config.toml
train_examples = 184686
hop_length = 160
head_dim = 32
fused_qkv = false
width = 192
num_labels = 36
beta1 = 0.95
eps = 1e-08
one_sided = false
steps = 2800
weight_decay = 0.5
Rows from block 2 of a small multi-label audio tagger, named by matrix and row number. Rows with one number belong to one neuron. Each number is 200 + 40 x the weight over its row's rms, rounded and kept within 0 to 999. All counts start at 0. After the name is the row's rms in percent of the matrix's.
After each neuron's rows are labels from the 100 clips, of 14976, where the neuron reaches its highest value: "top examples" is what is common among them; "peak in band" is the frequency band that holds the peak. Only what is clearly more common there than usual is listed. The data: single notes of musical instruments (NSynth).
# fc1: MLP up (model.blocks.2.mlp.fc1.weight, 768x192), inputs 64-127
# fc2: MLP down (model.blocks.2.mlp.fc2.weight, 192x768, transposed), outputs 64-127

fc1.493,096,178,239,206,188,196,196,165,213,254,136,183,138,183,223,179,243,143,133,265,215,184,163,237,225,199,186,232,209,164,227,213,113,174,220,211,142,219,208,210,183,150,181,173,105,186,187,187,181,229,155,122,283,168,232,188,148,164,121,207,190,152,229,208,248
fc2.493,100,215,208,177,282,221,218,193,204,294,182,133,254,134,212,251,205,179,184,178,240,225,263,124,166,151,216,121,153,151,199,219,171,268,220,208,259,145,199,245,262,186,192,180,200,191,153,210,193,184,210,243,179,176,171,149,265,188,183,178,214,163,193,204,109
top examples: octave 6; string; vocal
peak in band: 250 to 500 Hz

fc1.430,104,124,151,212,231,291,239,243,170,187,194,210,179,226,208,159,285,250,201,230,149,163,222,202,191,224,218,220,257,164,148,242,214,161,234,198,178,173,229,242,177,160,222,175,231,250,187,238,226,194,204,194,211,200,278,239,93,165,231,253,207,173,115,158,112
fc2.430,097,274,219,202,129,137,160,165,207,135,169,226,191,221,176,216,178,193,188,230,153,228,211,245,195,188,233,218,297,162,161,175,190,246,190,280,215,219,164,210,177,277,274,197,267,145,244,233,235,239,226,207,217,229,228,167,218,265,271,196,309,257,172,182,169
top examples: octave 5; pitch class F#; note: F#5; note: G5
peak in band: 250 to 500 Hz

fc1.652,099,160,182,226,250,182,95,213,184,261,198,239,179,196,243,184,121,187,276,203,191,179,199,217,235,191,231,153,161,254,122,158,188,205,214,193,254,167,221,130,233,186,257,237,208,158,179,113,216,215,200,185,225,141,280,253,268,200,172,269,177,162,276,200,256
fc2.652,104,169,199,214,127,209,210,221,223,189,166,124,209,262,167,172,272,191,160,223,127,239,236,157,202,159,196,170,230,119,130,245,216,197,212,241,229,173,189,189,268,213,191,178,139,188,261,263,204,204,198,206,204,178,191,123,174,238,248,190,204,232,221,170,166
top examples: electronic; organ; octave 2; octave 1
peak in band: 4000 to 8000 Hz

fc1.363,098,230,223,232,193,151,262,268,169,213,208,218,219,225,221,232,186,226,189,111,199,224,231,262,182,196,205,155,206,235,266,227,185,171,181,206,179,199,183,215,272,187,255,221,119,190,183,255,162,207,161,196,243,216,195,217,172,242,182,198,160,211,177,221,135
fc2.363,097,158,224,171,135,212,138,199,284,211,235,123,181,255,226,205,179,157,142,191,267,201,164,155,162,204,229,198,169,267,158,185,161,137,204,222,239,134,196,211,242,140,201,116,242,124,187,186,223,127,196,215,264,207,234,226,176,111,184,286,267,205,186,203,186
top examples: organ; pitch class F#; octave 6
peak in band: 2000 to 4000 Hz

fc1.748,093,138,162,197,183,186,205,196,186,257,182,213,186,134,238,242,180,213,273,207,223,184,231,182,203,201,176,211,129,184,162,138,252,211,237,204,205,232,189,173,197,155,174,205,205,293,233,210,230,176,183,222,208,158,262,201,196,213,204,134,196,188,160,127,202
fc2.748,086,148,248,270,186,181,205,200,183,210,251,217,231,212,183,173,246,141,175,134,160,254,177,214,263,238,148,212,211,224,225,244,152,253,169,258,180,158,187,173,158,198,176,191,212,169,151,173,161,247,224,192,175,298,150,157,201,165,148,232,193,214,200,255,230
top examples: pitch class B; note: B4; pitch class F#; note: F#6
peak in band: 1000 to 2000 Hz

fc1.302,114,251,250,218,237,248,226,171,217,168,204,242,184,183,265,275,102,246,227,122,253,258,249,195,223,151,226,201,163,190,194,198,168,185,187,136,143,217,144,192,208,167,185,159,201,199,237,214,175,210,172,197,218,218,224,211,255,215,178,177,169,207,180,239,270
fc2.302,098,146,126,200,228,195,135,219,283,201,199,232,228,237,115,211,178,191,148,230,220,156,211,183,125,168,215,231,273,181,186,182,201,173,229,217,219,295,219,125,216,151,189,196,150,247,259,232,191,84,190,213,228,236,155,227,145,208,211,161,201,223,221,226,163
top examples: bass; synthetic; octave 1
peak in band: 2000 to 4000 Hz

fc1.173,087,190,160,152,181,203,239,182,265,230,195,265,186,225,188,147,198,229,196,215,138,281,182,153,183,165,233,226,193,196,242,186,163,208,172,174,152,167,157,247,220,163,227,160,181,177,177,164,175,237,237,174,201,136,224,165,205,187,171,168,158,156,240,285,225
fc2.173,087,224,219,165,281,189,124,187,137,206,222,247,146,170,241,249,188,203,186,187,228,166,228,284,234,236,178,170,242,221,168,218,239,224,168,213,203,190,137,107,192,256,157,233,217,151,266,200,225,196,157,242,102,250,207,175,169,177,216,132,195,199,165,275,213
top examples: pitch class C#; octave 7; pitch class C
peak in band: 4000 to 8000 Hz

fc1.214,118,205,157,146,213,242,174,227,186,267,210,225,157,283,238,230,137,197,196,206,142,173,207,186,211,216,191,222,236,155,183,215,207,262,168,180,195,163,191,180,231,168,257,243,240,260,188,288,156,215,158,241,191,126,265,197,165,287,257,263,213,202,188,202,229
fc2.214,121,209,234,191,147,160,237,189,192,169,221,189,204,176,288,178,171,199,148,237,223,270,209,194,257,170,115,272,215,278,188,294,229,205,258,257,232,207,180,185,223,153,86,172,181,131,277,113,156,203,229,185,247,186,251,283,183,149,210,188,189,204,176,159,219
top examples: electronic; organ; octave 4
peak in band: 4000 to 8000 Hz

fc1.757,086,251,158,204,250,156,184,240,220,271,181,177,158,174,258,194,137,254,164,266,182,148,209,102,153,238,235,238,134,231,194,156,188,195,233,201,129,201,186,162,182,208,216,169,206,214,236,213,185,250,199,209,216,269,260,203,165,184,228,227,211,146,190,171,128
fc2.757,081,131,178,159,224,193,196,209,288,174,201,142,281,185,278,162,233,264,256,229,180,233,218,229,235,296,211,212,208,199,168,276,235,174,196,154,162,221,188,215,198,173,270,234,198,139,189,172,280,222,182,259,214,191,170,211,122,192,133,219,195,148,239,221,202
top examples: electronic; organ; octave 1; octave 2
peak in band: 1000 to 2000 Hz

fc1.381,104,224,215,209,221,165,178,197,171,244,215,230,217,216,177,225,211,201,220,146,191,231,212,216,184,165,170,135,205,203,164,204,107,170,165,227,218,223,158,232,209,173,212,125,200,167,228,197,194,211,320,188,150,180,177,180,225,195,180,239,107,190,254,210,180
fc2.381,116,151,201,237,244,196,237,281,220,237,220,254,166,243,201,174,264,225,257,212,154,223,196,241,220,226,250,152,191,242,265,295,217,107,255,149,238,189,170,229,170,170,248,152,257,216,234,231,202,223,230,221,232,186,209,243,239,254,228,220,285,275,176,140,221
top examples: octave 1
peak in band: 250 to 500 Hz

fc1.105,077,206,197,220,201,256,224,209,268,120,146,238,168,188,267,173,151,149,243,162,253,178,149,203,178,226,134,167,204,224,170,208,262,238,234,181,121,213,227,193,232,171,181,222,243,185,151,246,148,282,220,156,161,167,258,210,179,132,169,143,203,212,229,162,257
fc2.105,084,200,245,253,233,203,150,229,168,220,163,235,160,173,135,261,202,232,255,205,191,156,270,167,174,182,255,174,173,197,252,196,216,215,184,158,175,244,182,186,194,201,222,166,198,181,198,97,138,150,107,197,203,192,237,214,208,107,247,312,131,249,248,200,206
top examples: electronic; bass
peak in band: 250 to 500 Hz

fc1.502,106,227,187,171,208,205,222,202,197,153,194,197,214,212,160,169,214,175,219,166,215,176,119,260,215,177,214,267,161,211,165,219,129,226,181,188,152,200,241,256,130,151,180,194,217,264,195,173,213,243,222,286,261,211,204,268,174,238,241,240,255,186,172,180,220
fc2.502,096,208,152,146,233,230,165,186,182,216,160,170,172,210,188,185,139,140,204,191,257,226,216,154,232,156,156,163,184,183,239,191,169,176,216,152,157,169,105,198,284,217,174,181,238,255,224,213,208,178,221,212,135,140,221,129,168,95,230,187,155,234,191,161,256
top examples: bass; synthetic
peak in band: 4000 to 8000 Hz

fc1.146,147,208,183,175,117,128,159,200,235,178,223,249,240,165,216,234,124,198,177,202,178,279,197,154,200,242,268,203,284,166,194,234,210,223,174,244,101,216,213,210,166,186,183,177,203,181,170,197,200,142,152,199,116,242,204,141,251,248,265,244,128,256,193,177,208
fc2.146,159,224,240,184,215,151,155,127,199,223,180,158,220,198,191,198,267,179,244,222,192,271,207,149,273,219,267,159,254,205,149,155,153,219,205,261,167,147,195,161,161,196,194,205,181,155,233,180,291,240,143,243,146,277,149,170,183,255,214,186,156,140,231,191,189
top examples: octave 6; pitch class D; note: D6; pitch class F
peak in band: 1000 to 2000 Hz

fc1.422,101,251,186,197,211,221,144,237,293,238,184,103,241,218,183,208,233,158,144,192,216,296,219,197,184,317,220,229,254,223,201,181,236,232,181,181,163,152,215,253,198,194,194,207,224,207,206,204,242,254,231,175,184,174,199,203,215,242,251,264,188,256,168,132,214
fc2.422,110,295,170,162,239,251,217,214,141,166,182,199,173,223,180,230,232,221,266,228,162,73,156,190,238,238,236,241,271,192,157,239,224,141,185,177,219,236,195,239,207,214,189,202,160,117,227,194,191,228,189,188,190,155,202,253,271,205,172,179,204,183,250,201,193
top examples: pitch class B
peak in band: 4000 to 8000 Hz

fc1.603,107,144,163,159,192,181,192,239,297,187,290,214,179,291,212,211,219,283,299,228,235,227,236,169,217,197,254,210,203,169,208,192,204,184,194,138,195,181,143,146,257,248,186,229,213,209,195,196,166,280,169,213,238,237,202,185,219,157,232,172,183,182,219,232,145
fc2.603,103,236,195,211,227,211,144,163,232,229,208,181,213,237,234,161,238,225,202,222,84,196,218,245,161,192,188,161,267,183,171,189,147,229,207,247,234,205,147,217,210,115,194,217,170,234,227,187,163,91,210,273,145,168,198,164,163,236,181,182,242,196,124,139,143
top examples: electronic; organ; pitch class C
peak in band: 4000 to 8000 Hz

fc1.636,116,185,283,175,252,153,197,166,211,187,219,92,176,227,232,169,234,178,248,192,281,242,200,200,168,255,219,222,216,118,198,265,152,216,250,217,225,205,167,202,191,192,215,269,254,191,167,200,211,222,199,218,183,176,169,242,130,194,168,224,194,240,143,192,181
fc2.636,115,252,276,289,186,182,227,178,162,202,192,184,215,121,185,187,182,165,199,211,221,117,210,180,245,197,199,305,251,187,141,217,176,174,227,184,206,202,163,243,221,200,133,213,194,242,194,177,178,156,113,247,186,211,205,209,204,219,243,141,136,169,233,170,223
top examples: organ; octave 1
peak in band: 250 to 500 Hz

fc1.718,097,160,216,147,237,182,186,165,239,216,245,234,206,219,193,339,156,220,143,297,146,199,177,210,203,166,201,127,226,202,174,232,182,190,185,197,226,212,176,167,221,189,158,144,262,219,211,200,151,179,222,239,122,209,227,154,282,117,143,244,220,137,203,247,241
fc2.718,103,192,233,239,210,153,192,121,170,148,178,199,180,209,200,191,246,162,205,189,219,286,275,189,213,175,194,311,188,349,184,198,148,183,238,202,256,179,172,201,185,179,290,190,164,194,244,160,164,189,154,157,293,165,206,206,198,205,222,155,167,229,235,163,290
top examples: electronic; organ; pitch class F#
peak in band: 4000 to 8000 Hz

fc1.609,100,188,164,224,168,183,248,256,165,247,174,209,99,230,216,222,212,214,233,111,148,253,157,162,120,182,162,146,202,154,224,195,185,208,260,154,172,231,152,121,168,166,213,233,216,136,262,163,239,234,256,215,175,234,152,195,254,212,188,184,223,201,93,204,252
fc2.609,100,135,203,185,223,179,157,154,190,265,221,192,208,141,156,237,231,204,204,201,234,159,200,157,278,221,160,224,181,221,225,230,139,230,167,283,252,243,288,214,109,191,277,214,172,167,192,160,207,214,217,171,300,238,223,183,217,261,182,174,209,207,296,234,207
top examples: pitch class C#; octave 5; note: C#5
peak in band: 2000 to 4000 Hz

fc1.282,107,207,251,229,209,196,135,250,201,200,281,234,204,229,318,296,127,160,267,169,175,236,239,187,177,161,189,199,147,204,144,226,202,274,221,232,175,222,234,125,247,234,239,207,134,207,188,178,155,180,170,209,188,223,187,109,194,180,186,179,231,101,260,180,232
fc2.282,099,153,198,208,224,188,197,228,232,307,201,205,212,228,196,154,158,174,182,161,214,234,198,160,182,204,195,193,182,132,292,210,229,168,275,181,168,176,172,249,179,179,198,235,288,177,125,241,259,168,182,242,148,155,239,293,249,173,175,187,185,246,236,275,245
top examples: octave 5; pitch class G#
peak in band: 250 to 500 Hz

fc1.505,092,277,197,170,196,211,152,114,182,187,174,217,259,224,188,202,183,142,183,274,194,221,203,233,213,157,210,195,205,247,153,169,182,211,179,200,229,157,117,124,201,264,289,235,203,159,188,154,176,186,233,208,233,182,250,155,203,290,189,204,184,147,238,169,189
fc2.505,095,152,79,191,188,185,253,267,201,155,217,269,143,176,187,188,231,207,187,191,168,217,208,181,186,131,182,144,194,114,142,243,234,184,192,168,213,222,231,224,208,146,185,131,203,236,123,246,198,215,197,173,209,211,230,252,185,125,219,211,245,259,173,198,155
top examples: electronic; organ; pitch class A#
peak in band: 4000 to 8000 Hz

fc1.116,113,247,216,267,182,238,202,171,215,196,262,302,210,202,167,214,141,96,273,158,233,256,180,209,216,181,173,262,205,235,160,195,124,192,223,188,140,197,153,162,270,196,216,198,156,203,164,202,195,156,101,240,257,184,238,213,186,208,223,184,209,198,172,189,113
fc2.116,110,162,220,218,187,82,106,182,170,200,200,177,230,226,248,198,214,238,196,189,200,190,217,207,123,238,217,124,173,244,258,230,169,176,211,213,238,257,163,207,240,157,224,188,214,219,200,197,228,267,258,148,129,249,179,176,256,222,232,311,187,220,145,169,231
top examples: bass; octave 4; pitch class A#; note: A#4
peak in band: 1000 to 2000 Hz

fc1.17,079,176,219,206,62,176,229,155,227,144,218,178,157,189,205,201,239,200,259,192,233,188,263,201,205,245,221,162,198,176,184,257,191,212,185,234,196,155,207,141,224,153,183,164,222,180,167,164,219,247,204,153,217,198,258,231,245,194,274,164,179,191,227,129,250
fc2.17,079,127,107,290,245,185,170,197,193,241,166,187,192,156,133,306,205,167,124,234,247,185,172,179,214,159,158,209,219,116,259,159,169,297,231,169,216,243,223,214,242,201,221,97,214,189,211,211,157,139,161,241,144,148,204,217,280,211,203,183,208,203,123,209,186
top examples: pitch class B; octave 5; note: B5
peak in band: 1000 to 2000 Hz

fc1.304,089,238,168,210,160,210,145,190,306,179,176,222,223,241,210,246,176,204,188,197,196,220,184,188,164,112,155,213,240,260,173,143,172,112,224,171,198,196,198,206,191,175,201,253,202,225,148,252,153,154,225,196,230,207,214,230,184,215,215,151,213,149,283,237,252
fc2.304,092,149,231,192,198,218,178,194,130,220,190,276,235,224,185,166,212,259,122,149,233,131,252,179,196,224,236,170,220,119,132,235,231,154,268,188,179,213,167,129,163,139,205,223,187,201,230,201,208,209,173,229,272,159,238,82,236,183,169,139,219,247,156,178,219
top examples: acoustic; string
peak in band: 4000 to 8000 Hz

fc1.536,131,220,248,247,260,272,196,181,152,238,221,290,222,135,206,147,211,207,197,150,225,205,158,138,328,173,219,169,166,135,210,232,137,181,231,139,215,206,215,237,147,192,217,162,199,220,208,215,209,148,237,198,142,277,149,164,292,222,167,194,129,252,186,249,232
fc2.536,118,233,200,220,164,206,211,204,182,235,190,257,178,223,130,224,211,250,215,202,255,230,240,277,230,214,213,291,188,232,189,287,185,293,154,156,177,267,303,193,239,212,156,200,215,139,169,211,154,155,242,129,206,225,135,163,158,254,135,87,181,232,152,134,192
top examples: organ; pitch class D#; octave 7
peak in band: 2000 to 4000 Hz

fc1.393,078,245,191,202,245,200,134,252,168,193,255,284,209,231,189,142,206,223,263,239,195,170,257,216,168,230,210,173,202,137,145,249,142,162,204,212,198,167,236,157,145,193,144,136,271,239,174,222,231,184,136,198,250,126,210,228,238,200,179,160,160,139,254,205,195
fc2.393,079,291,131,234,197,181,278,181,190,218,192,254,228,243,169,184,248,237,154,211,204,225,187,188,216,132,116,215,235,244,223,247,271,153,245,140,114,172,244,248,211,185,210,192,126,122,206,221,194,227,202,210,209,177,202,158,302,178,192,215,174,208,194,259,213
top examples: acoustic; string; vocal
peak in band: 2000 to 4000 Hz

fc1.499,110,220,263,198,255,191,203,197,158,197,283,139,200,192,164,181,202,242,212,189,239,175,255,222,197,167,149,211,210,132,179,190,137,192,216,203,223,176,266,230,223,180,105,263,253,224,171,163,264,181,225,242,172,235,283,194,120,176,211,209,232,190,199,157,215
fc2.499,122,236,180,226,229,191,155,130,129,184,199,239,198,165,183,236,179,183,205,174,170,185,150,242,226,77,196,201,217,229,189,244,228,194,195,237,144,145,159,184,203,258,192,209,236,146,269,183,158,229,190,183,213,154,183,176,198,164,179,79,195,209,249,170,271
top examples: synthetic; bass; octave 6
peak in band: 250 to 500 Hz

fc1.577,094,169,183,257,139,203,265,223,272,152,141,267,180,184,245,159,197,215,205,205,138,243,194,206,187,223,267,200,199,227,168,103,192,220,173,189,189,205,268,172,221,168,231,194,157,169,264,177,203,179,222,284,231,210,183,132,196,210,161,178,130,228,171,156,156
fc2.577,082,181,258,192,196,233,184,221,211,206,248,189,231,213,208,207,199,239,196,227,263,198,167,222,206,187,205,242,149,189,209,111,189,243,211,217,230,195,203,193,177,163,207,211,183,254,217,130,202,143,161,159,139,245,199,209,222,204,253,178,186,170,208,128,182
top examples: octave 6; pitch class D#; note: D#6
peak in band: 1000 to 2000 Hz

fc1.537,097,198,171,189,223,227,160,270,258,311,227,99,203,112,125,196,258,152,125,219,245,175,221,211,238,175,199,207,258,237,243,188,195,124,196,220,203,214,164,247,212,186,210,222,174,197,189,146,205,190,135,168,255,155,219,216,152,233,199,186,159,146,211,226,232
fc2.537,101,191,192,174,217,249,267,202,161,242,202,181,110,171,222,204,269,241,210,172,107,202,185,192,185,231,196,201,154,231,162,220,221,217,222,208,194,165,213,198,255,147,229,154,207,205,184,195,162,137,236,196,150,211,155,185,245,218,214,189,221,172,195,175,203
top examples: synthetic; octave 6; pitch class: F#; vocal
peak in band: 250 to 500 Hz

fc1.243,092,177,202,160,190,166,191,245,188,218,223,190,143,230,265,187,204,211,272,160,206,157,236,146,275,147,256,239,241,154,114,228,169,230,174,202,253,178,153,193,190,239,215,138,160,219,157,215,239,201,260,239,193,257,183,236,251,255,150,211,210,180,146,237,201
fc2.243,093,185,201,237,234,145,257,188,193,246,179,173,222,214,172,126,198,167,140,190,214,230,148,207,180,189,177,152,195,156,122,162,190,230,195,165,193,233,158,238,196,182,208,218,238,278,208,200,137,211,196,209,141,206,196,161,258,151,233,122,157,215,190,193,155
top examples: organ
peak in band: 4000 to 8000 Hz

fc1.509,134,201,207,230,163,193,148,124,265,201,131,182,204,185,245,210,226,182,204,220,121,234,276,190,189,216,269,268,166,188,301,176,140,149,160,236,228,149,173,126,218,190,256,204,237,236,168,162,133,218,239,164,263,142,186,210,239,197,229,146,176,202,160,171,183
fc2.509,131,211,176,149,147,129,219,186,274,161,159,233,160,104,204,204,239,169,149,194,154,207,153,268,219,218,230,226,288,188,223,218,248,205,148,204,179,199,235,154,186,194,234,193,174,215,208,157,164,193,195,222,221,186,230,183,240,221,263,180,169,205,224,235,189
top examples: organ
peak in band: 250 to 500 Hz

fc1.32,104,278,260,269,160,138,174,214,238,165,158,203,214,243,231,234,312,188,206,223,166,179,177,271,156,279,204,214,240,243,154,216,171,285,175,211,237,202,173,219,275,232,217,227,271,145,205,166,204,122,250,171,262,142,212,219,233,199,144,233,113,240,264,197,128
fc2.32,106,144,184,157,212,211,189,210,205,229,127,195,151,197,195,218,231,145,164,230,169,164,206,219,311,224,127,178,222,212,305,134,225,201,253,142,243,226,238,257,177,203,224,190,220,259,191,117,182,277,190,199,184,168,181,225,219,161,252,158,221,178,227,225,204
top examples: synthetic; bass; octave 6
peak in band: 250 to 500 Hz

fc1.485,085,213,242,210,229,138,179,135,247,223,214,200,183,255,228,249,213,237,241,188,152,194,158,151,251,132,198,171,165,207,101,253,193,257,154,206,253,168,164,222,267,244,148,174,107,263,170,199,211,165,177,244,169,212,267,113,176,182,154,253,208,169,125,150,287
fc2.485,088,200,195,211,243,217,246,187,127,196,171,120,199,166,243,226,206,198,266,180,295,252,212,214,199,165,220,198,223,221,255,237,190,237,218,119,169,164,255,192,192,181,138,184,283,111,162,195,242,273,217,158,209,144,142,238,245,191,187,229,246,202,253,232,176
top examples: bass; octave 1
peak in band: 1000 to 2000 Hz

fc1.375,101,238,89,194,218,216,196,266,252,128,202,231,222,244,258,214,172,155,185,209,224,256,147,124,193,202,203,230,279,200,126,157,178,305,155,226,146,110,228,210,193,181,215,192,237,206,238,174,211,204,188,209,165,119,224,203,148,259,162,152,237,201,191,237,219
fc2.375,107,227,215,113,183,230,248,182,239,203,176,245,211,231,209,191,230,196,216,223,239,161,223,240,298,261,235,238,210,204,136,188,198,88,152,98,216,197,185,268,162,177,274,185,203,197,190,212,222,215,196,168,183,226,274,248,180,244,189,189,169,199,157,214,226
top examples: octave 6; pitch class D#; note: D#6
peak in band: 1000 to 2000 Hz

fc1.26,095,248,184,313,227,173,248,225,239,231,242,212,191,293,190,170,194,181,182,166,219,197,188,171,148,228,218,244,244,191,247,195,205,159,211,202,198,257,254,217,214,272,162,213,212,196,201,200,228,175,166,166,174,141,212,229,253,300,140,168,196,135,163,236,174
fc2.26,093,260,221,258,271,229,169,89,145,123,224,253,226,265,127,174,271,188,228,256,204,189,141,201,167,165,165,223,158,236,216,196,194,222,175,174,154,201,194,161,205,170,149,232,145,189,195,228,215,212,162,127,251,196,184,229,208,125,185,195,171,235,218,212,235
top examples: acoustic; octave 2
peak in band: 250 to 500 Hz

fc1.323,092,252,159,175,175,242,268,141,267,220,218,246,209,249,135,208,287,272,208,234,218,160,239,198,215,240,206,213,244,236,265,184,207,162,207,189,132,192,129,173,175,227,177,229,172,200,143,184,137,181,163,204,154,226,236,95,249,280,204,226,267,246,164,184,229
fc2.323,086,229,233,219,258,192,182,137,147,213,196,230,180,183,250,204,213,169,206,208,200,182,124,206,203,148,312,222,141,196,163,260,242,183,112,148,197,222,181,168,163,120,202,179,136,217,201,230,184,162,152,200,142,209,201,106,190,142,210,198,202,132,231,220,169
top examples: acoustic; string; octave 6
peak in band: 250 to 500 Hz

fc1.311,106,215,185,193,280,128,195,174,129,230,183,172,196,138,247,194,180,190,176,191,211,260,212,192,194,244,252,211,195,173,254,258,153,245,207,204,200,241,196,278,221,215,174,172,209,170,241,225,216,127,237,180,155,280,178,197,115,209,198,197,189,146,187,221,216
fc2.311,123,172,214,199,273,231,225,228,172,194,225,214,177,229,222,254,224,256,228,168,209,186,157,162,196,186,204,187,229,153,239,178,106,197,242,128,224,157,145,249,124,108,227,259,230,186,164,292,197,193,129,243,265,219,208,188,198,266,168,208,193,213,198,64,192
top examples: synthetic; bass; octave 1
peak in band: 250 to 500 Hz

fc1.675,088,177,178,226,189,218,187,246,187,217,254,194,217,219,175,225,217,170,239,197,178,192,236,213,174,188,217,277,242,177,167,198,205,185,178,137,181,218,152,122,198,226,105,121,137,177,154,214,168,204,212,281,233,164,222,117,210,101,134,145,172,172,222,221,226
fc2.675,096,231,199,175,177,194,164,223,190,229,197,213,248,208,243,214,156,216,131,272,234,179,186,168,229,201,200,205,130,215,185,224,217,208,187,230,227,237,164,194,172,193,150,288,210,142,319,282,251,294,196,118,190,262,212,227,153,199,241,205,220,231,203,165,290
top examples: bass; octave 7
peak in band: 250 to 500 Hz

fc1.566,112,132,199,192,199,196,250,154,163,222,150,260,181,229,215,208,302,178,218,112,287,286,222,254,203,173,201,222,200,161,173,295,250,184,211,253,245,161,214,224,210,151,232,243,91,269,155,176,234,193,181,239,205,191,200,296,124,180,197,180,139,167,222,158,194
fc2.566,120,239,209,203,233,221,212,240,175,260,231,180,267,284,158,186,193,142,198,140,194,185,202,211,279,271,160,169,243,186,169,167,169,197,136,212,227,109,247,192,248,218,177,226,234,196,188,187,265,195,230,182,183,239,211,254,212,208,227,252,249,232,244,243,250
top examples: octave 1; bass
peak in band: 250 to 500 Hz

fc1.125,099,209,255,212,227,176,217,232,182,160,276,210,164,196,217,194,180,188,245,132,205,193,209,262,193,166,210,197,197,148,140,181,280,196,133,197,207,182,220,123,239,202,226,177,231,175,119,261,148,114,128,152,118,198,177,236,145,199,180,218,259,222,221,146,171
fc2.125,102,196,200,212,235,187,191,301,224,204,139,253,184,219,155,183,247,112,263,227,178,222,221,185,230,191,153,256,231,177,194,177,183,237,241,203,220,235,186,197,190,211,93,192,246,187,318,122,295,193,180,194,235,264,211,146,183,165,257,161,184,197,128,242,205
top examples: synthetic; guitar; octave 1; octave 0
peak in band: 250 to 500 Hz

fc1.318,108,138,229,211,203,103,196,198,199,220,156,102,102,246,180,194,219,254,222,228,205,204,203,210,247,170,191,206,211,197,228,185,180,198,223,242,219,199,184,171,156,222,313,217,165,148,263,204,137,206,210,195,246,201,148,115,200,266,222,230,214,177,119,242,227
fc2.318,103,138,157,171,181,183,193,148,266,180,192,245,223,204,197,181,200,272,128,166,231,251,171,178,221,182,255,250,164,193,156,222,118,138,172,196,238,199,227,178,208,228,204,196,198,168,235,207,178,173,154,182,286,257,180,200,215,234,184,200,228,214,152,163,127
top examples: pitch class B; octave 5; note: B5; organ
peak in band: 2000 to 4000 Hz

fc1.72,105,200,151,188,175,157,243,268,194,119,153,189,226,297,186,164,219,181,169,157,276,233,229,226,214,283,197,278,221,140,187,151,173,130,237,232,191,162,279,205,269,278,216,190,250,136,151,230,143,217,204,218,191,208,177,209,208,223,151,209,200,216,231,202,202
fc2.72,119,152,244,170,258,264,221,245,153,251,287,170,194,262,134,235,233,202,166,238,215,141,192,192,244,260,186,180,230,234,205,211,212,196,184,169,219,209,176,198,117,229,140,269,266,224,207,218,211,199,213,131,176,209,199,233,240,203,225,214,213,173,178,158,159
top examples: bass; mallet
peak in band: 1000 to 2000 Hz